Rows from expert 8 of block 3, named by matrix and row number. Rows with one number belong to one neuron. Each number is 200 + 20 x the weight over its row's rms, rounded and kept within 0 to 999. All counts start at 0. After the name is the row's rms in percent of the matrix's.
# up: expert up (model.blocks.3.mlp.up, 16x160x160), inputs 54-107
# down: expert down (model.blocks.3.mlp.down, 16x160x160, transposed), outputs 54-107
up.61,111,182,203,189,203,209,242,201,208,172,232,179,222,198,208,176,228,176,198,241,184,196,206,170,206,205,170,205,198,213,214,193,217,218,188,202,220,216,183,200,219,212,220,177,218,173,168,221,237,184,201,200,192,196,194
up.62,109,175,208,217,184,207,220,147,216,206,181,226,191,195,176,197,176,221,179,185,216,198,215,219,196,203,189,196,167,206,210,223,245,185,234,179,190,205,203,216,220,160,182,184,191,168,201,180,219,249,186,180,196,202,153
up.63,127,209,176,196,182,209,188,186,215,233,241,207,163,214,194,222,205,227,186,226,199,201,217,206,174,166,205,234,209,211,192,205,202,177,203,220,180,233,181,192,206,162,205,224,238,184,217,171,169,186,200,226,181,213,249
up.64,122,237,202,206,224,178,224,197,229,222,165,168,182,196,199,172,196,189,224,203,216,181,194,207,207,193,203,231,176,177,188,192,186,236,187,190,226,218,195,179,215,191,232,202,205,178,241,220,209,242,178,168,161,215,215
up.65,079,204,200,235,173,172,252,230,178,183,179,189,189,177,204,197,201,166,213,233,229,165,208,216,203,216,178,193,212,209,206,204,196,225,198,217,169,189,191,228,247,189,218,217,194,174,224,175,220,216,203,160,180,231,206
up.66,100,211,204,194,201,196,201,203,200,235,157,182,223,189,182,210,205,218,221,199,235,197,202,219,200,215,197,166,212,190,178,219,206,199,164,194,194,168,190,239,187,237,216,200,229,194,180,175,186,203,210,220,172,217,183
up.67,092,219,204,161,208,205,183,166,225,217,215,207,204,228,183,194,205,217,248,207,208,193,178,131,215,221,204,233,171,161,208,203,209,179,163,221,179,192,206,214,228,215,219,192,183,195,186,162,197,190,211,172,193,194,193
up.68,090,202,179,189,181,203,223,201,185,215,164,227,196,228,196,232,189,210,197,193,199,194,202,204,156,229,187,234,197,167,207,204,210,172,217,218,199,205,168,198,203,176,231,201,179,246,206,219,214,197,220,219,179,207,186
up.69,099,217,181,205,172,201,197,207,205,221,202,176,195,182,233,205,196,185,196,225,210,227,213,213,206,202,230,202,190,143,175,216,188,226,170,197,229,186,219,184,235,190,195,188,204,189,223,197,168,208,219,193,218,186,177
up.70,099,206,190,188,188,223,224,203,227,210,197,175,206,202,203,226,195,241,167,199,162,218,211,185,212,180,208,195,187,175,170,210,204,209,231,209,182,195,220,181,197,193,182,168,206,204,168,209,191,166,213,192,166,214,202
up.71,093,212,194,187,214,206,203,211,182,230,195,165,181,180,220,211,200,233,198,200,203,205,212,183,205,243,189,244,216,211,210,218,206,195,210,233,164,223,189,193,156,184,241,186,199,194,209,207,193,210,184,207,209,175,181
up.72,093,185,179,200,187,183,222,204,192,229,169,242,175,238,203,198,176,183,176,201,209,196,211,191,204,216,203,207,194,182,217,191,171,209,223,190,222,205,245,200,174,187,174,194,203,204,159,162,244,188,194,201,174,222,186
up.73,105,208,160,197,221,182,230,200,181,203,209,174,192,242,184,204,202,188,186,234,198,185,204,157,200,175,201,183,187,194,217,236,189,167,203,229,198,179,226,181,197,152,174,223,181,227,223,187,228,171,222,199,220,241,184
up.74,101,203,182,200,169,199,189,206,213,189,220,226,206,212,197,173,230,180,231,214,228,213,218,208,211,164,184,181,154,163,204,226,212,211,209,198,141,173,203,223,163,206,212,209,217,222,184,230,200,205,187,217,179,191,235
up.75,105,205,197,205,187,223,189,234,210,190,180,202,199,194,196,143,202,216,178,198,238,213,149,223,193,214,165,188,244,193,190,216,222,188,214,198,199,214,201,227,199,204,215,180,182,188,190,197,167,228,182,218,154,215,181
up.76,098,166,199,223,188,205,195,219,199,218,201,204,175,193,187,236,208,195,256,229,237,192,191,194,210,171,177,164,215,195,220,218,231,172,183,232,177,214,200,237,191,192,202,184,185,215,183,171,221,182,218,235,186,192,173
up.77,127,220,210,197,218,212,221,205,173,181,189,199,186,195,154,228,189,203,210,211,183,195,198,205,186,215,209,187,211,209,181,214,194,206,213,192,212,226,205,197,171,192,207,212,207,179,184,207,181,189,167,249,206,188,204
up.78,109,180,195,217,201,219,218,212,182,218,170,170,217,212,215,242,209,207,200,200,185,225,179,211,203,196,203,204,219,196,209,206,178,227,210,214,155,211,215,224,153,182,172,176,183,195,204,178,234,243,167,207,189,148,212
up.79,030,204,170,200,167,208,151,189,221,231,192,195,209,199,214,166,205,178,185,220,215,212,203,214,209,215,173,199,175,213,226,182,196,208,186,225,217,206,208,182,178,192,169,224,183,205,226,195,232,181,206,194,220,201,190
up.80,100,209,202,188,173,232,240,199,167,192,180,200,196,163,192,182,181,219,236,207,191,194,216,161,209,229,209,236,190,191,169,165,172,223,179,197,215,190,180,214,224,182,233,249,230,189,228,199,214,135,207,177,225,177,222
up.81,101,226,207,182,189,178,259,188,202,211,205,190,221,215,242,169,232,185,196,230,222,221,204,220,209,192,188,192,183,200,165,187,184,222,182,168,201,184,184,174,207,193,222,218,231,186,201,191,214,212,195,239,203,200,214
up.82,102,190,229,169,234,236,171,227,213,148,210,191,225,199,176,197,181,221,230,224,222,208,218,225,170,195,189,223,195,205,194,187,195,217,194,232,200,178,195,187,180,176,180,197,191,193,186,250,231,183,203,169,186,226,180
up.83,090,187,213,213,205,180,183,206,166,200,211,208,209,205,189,175,172,192,201,202,186,193,200,185,191,191,202,159,193,234,199,186,196,214,218,200,180,227,180,172,218,229,184,232,212,172,234,184,178,182,230,188,155,195,206
up.84,098,215,213,211,164,220,228,176,199,201,171,215,229,227,186,196,183,186,201,203,210,174,186,180,175,214,234,219,224,192,164,160,180,219,182,228,205,190,221,193,206,194,210,218,225,206,210,221,192,182,194,198,207,235,192
up.85,099,198,206,212,231,215,236,197,235,201,222,215,214,180,198,197,215,162,190,183,197,185,197,181,166,208,161,147,192,209,209,174,230,163,212,202,176,190,220,205,175,197,214,192,170,223,205,187,218,177,193,194,201,197,198
up.86,103,210,226,248,217,177,230,201,228,184,215,161,183,189,211,193,165,210,215,174,193,202,200,227,210,196,200,220,230,198,224,181,230,246,186,182,190,210,195,202,175,178,200,175,218,215,203,195,222,197,171,201,171,219,192
up.87,109,217,169,198,233,196,184,200,195,221,197,209,199,198,200,198,211,189,176,210,194,203,254,199,191,174,197,210,154,237,192,176,194,194,251,198,223,173,197,207,210,198,171,186,181,220,184,238,216,206,217,209,168,186,200
up.88,118,232,235,220,173,201,203,243,206,211,176,162,180,188,176,209,214,177,197,219,181,193,186,237,195,204,155,183,169,186,232,222,187,182,178,193,203,195,202,200,182,186,216,196,213,198,205,195,191,200,213,141,176,209,186
up.89,095,228,168,202,189,173,176,218,203,191,182,214,203,190,189,213,200,197,117,217,188,207,210,143,174,184,202,202,165,204,227,197,194,221,226,224,165,175,178,199,214,220,208,181,193,173,185,168,222,203,194,245,193,185,191
up.90,100,221,157,214,222,188,209,216,221,237,184,170,145,167,228,226,226,182,196,220,218,170,209,213,199,218,185,169,211,206,174,203,213,190,218,209,188,207,225,208,199,221,209,198,232,230,206,232,214,182,221,194,204,192,180
up.91,095,192,227,212,207,233,212,191,209,178,244,221,202,227,197,182,229,232,233,191,207,175,182,192,180,193,178,210,199,200,189,171,233,163,219,160,208,197,176,208,166,205,204,165,208,244,191,243,209,221,197,234,201,220,193
up.92,077,181,192,192,209,213,205,173,181,222,212,196,185,244,237,191,183,233,217,162,184,236,218,235,207,190,227,163,198,204,212,200,214,175,175,205,201,201,180,216,196,211,201,195,179,181,226,195,231,213,206,170,180,163,205
up.93,100,213,173,201,194,218,163,202,194,191,185,218,201,203,189,180,173,201,254,229,206,201,181,207,196,168,178,191,168,197,211,191,211,203,187,206,183,221,225,196,202,200,179,213,213,172,207,197,196,208,224,207,252,161,169
up.94,096,204,209,189,172,232,176,188,204,180,209,197,201,196,215,210,170,202,249,232,187,192,222,203,221,205,235,197,203,153,225,204,179,209,182,200,206,173,221,186,190,205,219,186,181,212,168,257,184,207,192,243,193,155,221
up.95,107,195,173,203,201,223,187,213,187,200,160,184,207,196,195,215,206,216,215,220,197,227,211,205,216,173,185,206,205,211,225,194,180,211,216,181,152,204,213,204,169,201,207,201,183,231,222,212,224,163,203,197,185,207,228
up.96,094,196,166,202,216,243,163,176,198,200,159,207,180,179,190,236,194,218,186,235,214,189,205,189,215,182,187,174,190,220,215,188,175,205,207,202,237,173,185,237,208,178,194,170,207,224,251,178,209,202,196,202,234,226,216
up.97,136,229,174,196,226,215,218,209,175,219,206,236,228,269,208,180,207,224,171,196,219,196,202,205,205,214,200,227,234,191,223,208,217,191,181,198,182,170,212,203,184,168,192,202,180,147,177,232,164,225,196,213,161,219,193
up.98,095,178,238,199,178,206,212,212,198,217,198,174,188,187,182,173,183,228,208,225,172,191,166,202,193,210,214,198,204,193,209,190,206,197,216,230,222,188,192,184,217,178,220,200,203,209,215,166,175,180,220,233,210,216,223
up.99,107,235,182,212,216,183,202,211,197,198,190,204,235,208,170,197,203,205,206,187,216,220,232,187,217,191,191,220,193,202,175,208,155,203,177,177,177,229,229,185,190,211,208,162,161,210,228,213,222,201,180,206,219,200,217
up.100,097,195,201,201,194,203,194,188,258,180,198,225,208,180,189,186,181,189,213,148,216,226,191,191,175,207,179,171,180,188,151,198,206,220,192,213,222,223,206,190,166,162,179,212,197,208,222,177,203,196,186,218,217,206,213
up.101,088,235,194,194,198,245,200,214,210,209,219,197,209,182,196,141,192,203,189,177,208,186,226,188,196,186,199,196,200,210,171,202,203,240,267,243,222,198,211,211,210,206,186,192,219,187,193,212,197,187,193,223,227,188,198
up.102,111,193,172,209,176,225,188,222,195,200,196,212,163,201,180,198,218,195,238,216,243,166,189,206,178,168,191,215,204,233,240,209,184,178,215,209,226,217,235,193,207,175,209,185,175,182,174,201,234,223,195,159,214,172,196
up.103,111,182,186,162,181,209,199,179,214,232,236,213,214,214,218,215,192,231,204,210,208,201,209,206,198,226,229,207,207,219,222,187,186,223,205,196,152,197,175,218,202,179,229,175,182,230,214,179,200,188,201,235,170,201,191
up.104,101,210,204,222,201,207,186,185,197,204,174,181,209,224,178,159,194,221,192,204,206,218,229,202,187,190,163,193,189,225,218,189,140,211,197,216,173,181,186,190,212,190,214,209,211,188,208,197,200,197,216,170,174,173,215
up.105,089,181,195,230,152,189,201,198,224,203,186,219,206,210,183,192,172,174,209,217,189,214,193,202,209,240,229,186,208,173,240,201,187,191,189,198,216,189,242,210,171,186,206,211,178,183,200,210,177,218,202,192,182,220,183
up.106,100,205,166,192,201,153,216,223,217,193,220,213,202,228,208,216,205,195,218,171,204,228,187,212,177,213,221,222,200,174,210,194,154,181,203,174,181,206,183,209,191,222,215,177,203,187,250,201,186,205,197,221,182,228,180
up.107,111,203,185,156,221,187,217,230,200,204,179,190,213,196,206,216,178,209,205,196,154,212,229,176,199,218,187,187,214,184,213,197,221,212,194,193,225,191,213,154,217,244,197,182,185,208,240,184,230,194,186,177,179,195,163
up.108,110,163,209,216,218,192,201,187,236,195,174,222,205,217,188,159,186,209,212,192,213,227,214,174,210,198,220,192,186,186,179,194,178,216,160,184,201,183,231,198,196,169,176,252,208,163,200,197,222,183,207,171,189,212,178
up.109,102,192,164,238,219,208,207,202,195,193,182,201,163,218,230,166,237,168,198,213,199,211,184,174,220,156,212,204,218,215,199,222,183,185,208,228,196,172,184,196,202,178,184,200,195,188,212,225,201,228,192,188,238,188,201
up.110,095,192,204,151,224,199,222,166,177,217,208,220,223,202,189,224,180,199,210,208,234,168,176,190,195,202,176,173,212,217,192,166,207,246,205,177,202,218,218,199,191,205,213,181,198,224,160,216,237,228,206,202,200,210,200
up.111,099,158,234,184,205,196,205,197,197,253,197,194,200,208,202,221,177,182,193,201,224,187,217,188,209,189,200,170,169,217,181,210,189,238,197,215,202,171,201,216,199,218,214,188,219,207,181,201,208,215,175,145,183,234,212
up.112,109,214,221,200,198,194,224,198,232,148,204,221,178,193,222,210,170,197,168,233,211,221,191,216,192,225,189,179,194,167,246,189,201,173,175,207,188,185,205,203,209,192,201,187,181,218,241,181,197,203,146,201,217,194,201
up.113,119,186,199,197,185,205,195,208,157,196,184,174,200,151,202,199,199,196,218,178,198,169,217,196,199,210,210,206,200,188,224,227,168,192,190,209,207,193,215,209,213,177,182,193,233,213,205,183,195,223,205,166,200,192,173
up.114,110,192,193,181,194,155,152,231,194,169,232,204,184,222,188,166,228,207,240,200,174,223,183,174,202,196,208,198,198,206,230,218,203,195,191,171,175,168,182,196,183,182,234,205,217,214,207,199,222,204,222,235,194,190,210
up.115,100,165,183,193,184,199,188,206,193,189,180,215,203,174,180,195,207,201,200,196,195,218,218,199,204,208,213,182,191,215,151,183,183,229,177,209,210,229,183,193,220,173,225,229,205,230,175,205,185,183,197,205,189,178,216
up.116,091,223,172,215,208,184,196,209,172,180,204,215,193,234,206,174,227,202,205,198,222,198,205,198,224,206,196,207,208,244,192,206,209,189,220,167,180,138,223,221,177,212,201,173,168,213,212,191,200,186,216,207,215,184,165
up.117,100,176,171,190,168,211,195,201,213,174,230,182,212,214,192,208,215,171,210,187,181,194,204,204,189,224,202,176,190,203,211,211,159,208,228,202,221,213,190,224,195,159,195,221,193,208,220,235,192,152,196,198,219,201,188
up.118,097,208,200,177,203,184,209,192,202,228,182,185,182,209,241,186,200,226,214,224,206,209,195,198,192,234,235,206,202,212,228,221,179,242,185,183,160,180,206,222,170,164,187,162,198,226,171,207,211,233,170,189,190,206,194
up.119,097,220,241,189,182,142,164,243,206,177,201,201,176,181,168,187,219,204,216,223,231,223,193,215,187,192,198,174,192,215,175,222,187,189,195,198,244,175,218,204,182,184,182,189,225,213,168,201,193,248,174,198,203,230,195
up.120,110,195,205,194,206,197,210,226,159,246,201,223,182,221,223,215,214,194,175,202,174,179,220,181,212,199,200,215,172,210,219,188,166,180,190,209,197,200,181,154,173,197,184,240,173,204,202,184,228,221,198,214,187,191,208
up.121,102,214,235,197,184,165,168,220,184,196,187,195,130,205,195,230,221,212,180,221,211,195,173,233,185,206,222,224,220,228,187,191,156,206,201,215,203,214,218,206,188,190,207,195,254,194,199,185,212,203,194,173,190,209,208
up.122,103,239,191,174,212,211,197,218,211,220,209,199,207,198,222,204,202,175,208,204,181,187,215,221,213,208,196,224,238,206,206,198,195,186,193,209,220,168,192,245,204,215,200,191,204,188,184,196,185,188,239,166,195,186,223
down.61,109,216,185,190,165,227,186,169,180,188,197,222,176,223,219,173,213,239,203,164,205,221,206,166,202,186,184,192,180,187,204,205,183,163,204,197,225,166,200,191,215,206,186,169,191,213,217,208,198,207,179,236,173,207,197
down.62,100,190,200,227,211,211,209,230,187,207,201,199,194,213,234,195,222,179,230,179,215,222,197,189,235,189,186,254,215,177,190,194,155,182,205,214,208,210,205,178,210,232,186,229,185,161,205,228,206,171,200,225,207,211,176
down.63,110,188,200,179,216,169,192,195,151,204,218,213,205,172,224,214,207,212,191,204,182,168,188,218,218,182,193,212,214,194,206,184,185,205,224,169,169,187,214,216,234,209,187,213,147,211,196,193,175,174,217,181,222,206,202
down.64,160,219,222,183,244,187,198,204,227,199,215,217,162,196,196,152,174,215,199,219,210,174,217,233,219,193,244,197,199,159,199,198,192,212,194,198,212,171,199,225,199,207,204,171,191,189,187,200,205,200,178,191,197,182,178
down.65,087,221,230,182,159,216,168,206,188,247,189,207,177,206,192,214,173,184,240,201,218,198,160,212,215,188,210,174,200,196,187,227,197,230,218,191,228,223,222,224,204,210,211,174,199,215,198,211,225,197,204,216,230,196,216
down.66,100,197,189,186,237,177,183,166,195,172,222,221,206,179,206,212,207,216,191,196,209,168,218,213,244,218,235,220,171,192,174,224,175,184,210,202,206,187,182,173,185,178,188,195,221,168,198,184,207,171,185,211,199,170,190
down.67,087,207,193,222,241,167,217,208,222,169,206,214,246,191,224,183,198,191,211,226,174,183,178,193,180,195,188,210,206,199,168,206,202,197,203,198,256,185,238,183,229,212,205,190,174,207,199,194,166,222,220,223,207,199,212
down.68,085,220,190,202,203,202,205,200,216,225,206,196,227,177,187,160,213,205,199,184,191,172,186,216,214,220,216,206,178,183,185,208,180,185,195,207,199,192,213,202,190,181,139,212,155,215,200,202,176,189,192,178,227,191,157
down.69,096,209,217,198,186,171,198,198,182,249,196,201,200,185,215,230,197,201,218,172,184,204,183,197,207,217,164,214,204,229,198,188,205,207,170,168,183,233,228,220,226,221,243,187,202,215,249,210,157,193,196,194,173,217,215
down.70,098,201,233,179,232,202,189,216,210,225,185,215,177,208,194,207,183,191,208,208,202,224,201,168,193,192,188,238,231,198,205,198,228,147,190,212,244,222,183,205,196,177,182,212,210,204,212,211,193,212,221,188,169,204,184
down.71,099,200,209,198,214,202,201,195,198,199,215,211,209,185,230,172,208,199,201,217,200,192,203,183,195,204,225,202,221,195,211,225,175,213,174,227,124,158,195,214,223,196,209,180,155,190,227,201,201,172,210,165,200,175,238
down.72,093,231,224,219,208,196,204,165,207,201,218,173,207,228,218,167,200,216,228,200,195,226,220,212,179,201,201,188,199,185,206,204,197,190,232,207,171,205,211,221,206,204,237,201,169,140,205,201,173,202,206,192,235,212,247
down.73,101,195,136,188,204,207,157,192,226,176,144,221,203,195,214,201,199,186,196,195,198,205,181,210,181,197,193,209,183,214,190,189,194,216,181,175,193,228,211,203,205,196,231,198,219,228,149,189,224,196,187,197,233,183,192
down.74,100,183,208,184,191,144,171,179,162,228,229,204,208,178,205,191,170,241,211,215,212,182,219,192,234,165,193,228,178,203,171,182,203,189,141,197,179,215,223,193,203,198,181,210,188,217,168,195,201,232,233,178,223,193,161
down.75,100,186,219,225,199,213,199,196,200,205,214,209,164,198,238,221,189,195,215,202,191,207,223,226,180,191,195,225,188,203,183,200,203,249,180,239,159,198,143,205,269,196,192,212,226,195,189,198,219,201,192,193,175,209,197
down.76,099,173,186,199,209,207,219,215,218,222,187,215,192,203,225,200,205,193,169,211,226,166,189,204,182,209,179,193,184,211,200,212,202,182,198,208,202,213,181,200,214,200,198,206,223,234,175,219,223,241,209,173,191,193,206
down.77,134,191,162,161,218,204,194,219,204,175,183,174,211,177,208,247,209,194,240,215,208,200,214,183,193,190,191,183,229,222,184,202,185,195,180,218,194,226,177,209,192,184,207,180,230,185,196,156,204,153,204,230,199,219,220
down.78,108,215,202,235,234,214,212,187,216,203,184,175,185,186,197,247,199,228,201,209,200,203,216,213,205,215,204,184,217,203,184,182,184,217,243,208,179,186,201,200,192,182,224,194,207,182,192,183,222,228,163,167,188,189,234
down.79,032,179,204,216,221,202,193,232,194,204,222,186,191,221,174,241,204,234,186,150,188,187,209,192,191,203,197,226,204,172,200,202,176,225,168,207,173,180,213,191,200,195,168,204,215,198,179,212,202,226,193,191,189,212,214
down.80,095,214,221,184,182,178,215,177,222,183,209,226,225,178,196,196,208,204,205,187,226,186,188,203,163,143,215,177,212,230,204,158,213,190,216,182,233,213,189,207,191,196,206,205,175,171,195,212,156,210,162,204,188,212,177
down.81,100,225,187,184,192,204,214,203,164,203,181,208,196,206,206,198,201,217,194,214,174,185,199,163,185,193,226,211,152,189,195,171,178,209,223,213,179,193,219,202,193,219,205,204,172,225,192,199,216,198,199,224,146,228,237
down.82,101,172,181,176,231,199,202,197,180,168,192,209,207,196,210,221,166,199,239,223,197,251,178,194,219,224,256,175,184,207,178,210,214,185,198,234,216,204,192,223,168,156,184,179,210,214,189,191,199,209,227,191,208,184,252
down.83,083,229,187,200,165,202,194,151,178,192,211,196,237,210,181,165,230,167,213,189,196,211,180,180,215,171,212,224,180,209,185,236,175,217,180,227,177,200,202,228,181,208,198,151,212,193,220,218,206,219,223,212,263,189,198
down.84,111,204,185,198,217,164,200,217,196,153,184,190,200,195,191,185,199,202,186,231,221,209,175,190,190,193,159,203,218,216,159,162,202,213,206,199,177,188,209,197,171,209,195,222,179,206,221,198,227,170,200,182,208,210,181
down.85,099,189,159,188,229,215,206,214,192,207,173,207,192,184,214,189,212,169,213,207,172,218,205,209,224,212,217,218,208,151,159,183,183,195,212,236,188,198,240,226,199,224,192,174,220,228,217,197,217,238,253,176,175,190,221
down.86,096,182,197,205,183,175,171,220,224,232,163,208,193,173,207,179,167,183,234,224,181,184,208,182,197,236,199,192,189,158,181,225,219,221,189,168,225,179,178,199,233,207,206,238,210,186,194,220,207,224,199,188,200,157,231
down.87,118,204,217,185,206,184,213,210,199,212,214,224,216,190,204,211,167,197,203,208,136,213,229,193,235,229,175,182,220,205,157,196,241,214,194,200,233,184,212,166,177,204,174,166,204,197,171,229,186,237,211,205,210,212,203
down.88,121,230,217,209,226,214,186,196,204,186,164,177,192,194,200,217,217,151,164,187,239,207,213,199,223,194,175,207,210,144,202,174,239,201,208,195,221,202,198,236,218,184,229,228,202,215,193,174,198,192,171,172,185,168,178
down.89,089,182,186,216,187,221,226,175,203,183,199,190,207,191,216,191,226,215,209,180,226,205,200,204,197,187,228,194,201,220,195,224,186,206,170,182,189,210,229,182,194,219,220,188,185,214,209,171,178,243,160,203,250,186,226
down.90,105,229,216,210,208,211,167,201,178,199,198,241,191,223,178,175,161,205,188,201,195,234,222,204,204,173,223,214,170,219,214,207,188,216,189,165,215,195,195,200,192,177,171,236,181,168,227,206,214,200,188,208,181,251,192
down.91,099,213,196,185,180,161,196,217,185,183,204,207,183,213,188,192,174,223,187,208,228,201,201,217,183,168,214,178,209,201,186,167,152,225,219,205,205,183,173,219,171,184,186,237,212,210,220,229,203,223,226,189,192,183,233
down.92,081,219,220,158,208,200,188,231,204,212,197,201,210,193,169,229,188,228,190,204,212,173,237,183,233,202,187,216,205,198,180,262,162,205,178,180,219,183,186,201,204,208,197,218,208,197,187,249,201,186,231,200,223,207,161
down.93,102,177,219,209,197,222,218,203,189,226,223,235,189,189,200,215,201,203,177,244,231,159,161,219,205,205,222,202,203,214,189,173,244,228,172,175,174,202,199,201,197,197,190,210,184,169,176,206,161,171,197,225,241,225,212
down.94,090,220,187,198,205,188,246,207,207,186,208,243,210,194,201,193,192,212,213,182,242,222,239,171,168,175,207,149,209,233,189,188,186,196,227,163,186,217,207,198,201,197,202,184,193,198,183,189,170,200,189,200,193,193,201
down.95,107,168,163,210,223,251,226,174,203,193,171,188,203,193,231,196,174,208,188,195,220,195,183,228,227,218,193,172,194,186,213,213,210,192,187,206,195,216,231,198,170,202,196,171,230,207,180,168,221,183,198,184,185,204,206
down.96,083,231,213,206,210,206,224,208,181,213,178,171,217,197,165,188,202,192,191,149,192,200,203,208,175,211,197,228,190,192,217,224,178,210,161,185,181,207,248,210,183,223,198,214,219,206,175,176,205,156,192,203,152,158,211
down.97,140,236,197,186,219,221,216,168,182,210,204,189,203,204,195,186,191,201,162,190,270,199,215,201,201,200,198,223,217,221,174,212,227,191,238,208,226,148,207,198,225,205,194,198,213,188,203,209,206,196,177,190,182,195,203
down.98,098,209,207,207,203,174,186,188,209,234,212,190,196,179,226,220,200,187,206,209,173,207,219,246,165,191,216,224,214,208,185,193,192,203,256,191,186,194,169,203,158,216,205,239,221,215,203,204,192,215,201,194,192,182,170
down.99,093,220,176,219,202,209,227,165,195,167,189,210,179,213,179,220,203,175,199,233,190,217,207,214,170,200,187,194,177,214,218,194,195,180,216,192,205,205,227,198,193,195,235,211,201,225,180,216,221,212,156,182,213,204,176
down.100,098,212,186,191,193,232,219,198,203,172,196,188,170,197,214,227,164,194,185,190,175,206,184,163,219,193,172,213,191,202,181,200,161,226,211,182,205,181,203,205,207,192,237,213,226,187,201,207,202,197,170,211,197,181,187
down.101,085,208,204,228,184,218,218,193,202,213,262,205,183,186,192,202,187,210,227,183,165,191,233,171,213,193,172,217,211,199,155,218,176,210,182,205,182,178,187,145,178,234,182,214,212,204,205,217,204,223,192,197,190,206,217
down.102,111,188,186,202,188,204,211,217,189,241,218,202,169,194,241,217,208,187,201,163,216,182,194,222,195,207,174,214,214,172,215,204,196,193,210,173,211,202,230,191,170,223,204,222,158,223,182,213,190,191,235,205,228,214,210
down.103,118,199,210,188,198,225,217,173,222,220,208,194,197,194,233,195,144,216,199,218,202,198,212,226,169,199,189,222,201,207,221,173,198,189,194,192,223,184,166,199,201,208,158,182,215,236,206,192,197,211,210,209,171,182,213
down.104,100,223,220,168,226,208,197,192,180,210,163,211,172,191,203,217,218,207,179,196,200,224,205,249,196,228,206,215,193,197,169,211,251,216,188,194,191,172,206,210,218,187,181,196,200,199,190,182,171,162,215,209,183,202,174
down.105,088,189,237,221,202,177,198,200,192,170,192,194,209,211,243,207,218,203,208,205,171,229,212,186,184,175,175,193,177,235,203,202,211,168,174,189,178,201,176,202,240,194,203,202,167,194,192,186,202,207,195,244,195,186,248
down.106,093,231,233,200,216,228,164,194,141,191,196,169,198,174,196,226,205,210,219,225,188,203,214,201,221,216,225,199,189,196,173,202,159,209,222,206,205,209,210,182,225,214,175,136,205,189,212,171,178,217,227,210,178,204,186
down.107,095,197,181,213,228,210,197,164,214,164,212,192,216,195,186,177,214,184,223,211,186,171,181,182,195,196,224,199,206,192,203,218,223,191,145,216,205,213,175,199,187,200,164,200,225,212,194,191,191,171,182,195,180,209,173
down.108,109,202,245,178,196,186,234,227,172,194,218,200,191,205,199,191,207,203,175,181,230,176,224,188,192,227,211,191,207,185,169,218,235,196,186,192,215,232,163,210,192,201,208,222,243,182,204,215,185,194,195,188,188,196,238
down.109,099,183,220,212,186,213,199,197,205,212,214,213,202,206,169,198,204,223,177,204,218,206,193,235,231,185,192,231,155,202,190,180,163,216,185,191,222,199,183,218,182,237,193,194,208,219,212,211,190,226,230,190,184,204,177
down.110,089,191,190,216,195,203,210,207,196,196,203,196,220,204,169,201,181,257,188,174,190,210,208,209,229,230,228,202,212,181,207,203,197,236,180,219,194,177,210,208,202,201,201,171,202,243,223,175,177,205,191,178,199,228,185
down.111,100,190,230,215,204,186,185,186,150,234,186,195,196,196,216,182,184,213,210,207,176,196,207,198,201,231,179,188,225,216,185,210,235,217,200,240,197,175,224,192,168,189,221,213,183,200,187,181,221,228,237,174,188,207,236
down.112,106,190,208,204,211,192,192,210,230,187,166,208,188,222,206,202,207,188,240,160,170,251,215,236,142,222,207,197,185,205,205,201,186,219,210,180,222,219,208,200,175,212,217,191,202,211,219,175,197,196,209,186,181,194,186
down.113,123,223,237,188,196,175,217,174,182,196,184,224,212,214,177,201,180,192,217,203,235,180,208,191,210,217,191,158,177,196,167,239,193,225,209,211,211,185,189,190,157,213,196,170,211,151,187,244,174,203,209,177,182,216,205
down.114,106,196,226,195,186,215,211,209,220,204,220,192,204,169,211,210,180,216,209,207,197,231,204,182,202,185,169,210,162,195,228,204,206,201,156,184,229,212,175,222,202,208,221,225,218,169,180,214,150,223,207,178,206,169,195
down.115,091,202,180,193,200,164,181,209,169,179,174,199,181,221,181,203,202,194,221,204,239,178,190,184,185,210,213,227,231,211,191,207,188,185,205,222,177,209,199,226,180,214,246,187,215,203,193,220,182,215,195,206,170,216,206
down.116,096,208,183,223,202,236,193,186,207,209,197,206,213,216,202,218,202,163,196,184,225,236,183,191,196,215,227,163,164,179,197,180,216,205,202,211,209,191,221,213,190,215,204,143,182,225,210,183,201,184,182,215,192,222,205
down.117,094,234,184,194,162,206,152,200,209,195,197,167,209,181,202,197,196,211,161,182,207,213,222,217,197,209,176,235,224,210,224,199,194,193,168,193,219,203,188,182,199,208,220,193,216,236,209,193,208,214,190,206,190,249,196
down.118,103,208,206,193,196,188,207,219,215,216,170,199,191,208,201,213,132,205,191,216,206,235,233,204,202,205,193,202,225,227,221,198,183,218,205,211,201,228,193,188,214,203,202,195,202,219,181,215,190,207,193,201,194,254,214
down.119,093,193,204,185,207,187,200,223,237,192,216,197,219,190,207,200,193,187,225,206,188,219,228,223,229,177,196,208,229,207,202,178,212,197,214,221,221,194,201,228,175,231,150,228,226,198,186,201,213,199,217,193,198,180,221
down.120,113,187,176,213,194,215,201,163,200,205,200,146,184,213,173,181,187,217,207,193,196,204,205,206,233,218,208,206,220,189,193,226,183,196,193,222,182,203,215,185,219,249,191,212,171,201,203,214,221,195,199,180,225,188,215
down.121,103,196,202,200,232,231,187,211,206,235,168,181,193,228,180,156,222,176,220,203,215,181,203,206,211,169,172,195,214,191,209,181,199,204,194,198,195,208,225,205,187,201,248,209,195,194,237,225,181,196,186,173,221,194,182
down.122,099,205,185,173,222,209,192,259,203,185,208,190,196,178,199,193,209,208,193,219,196,191,198,220,236,207,202,203,207,220,165,202,186,158,222,196,179,203,183,198,223,208,220,175,217,186,212,218,204,182,184,219,166,205,232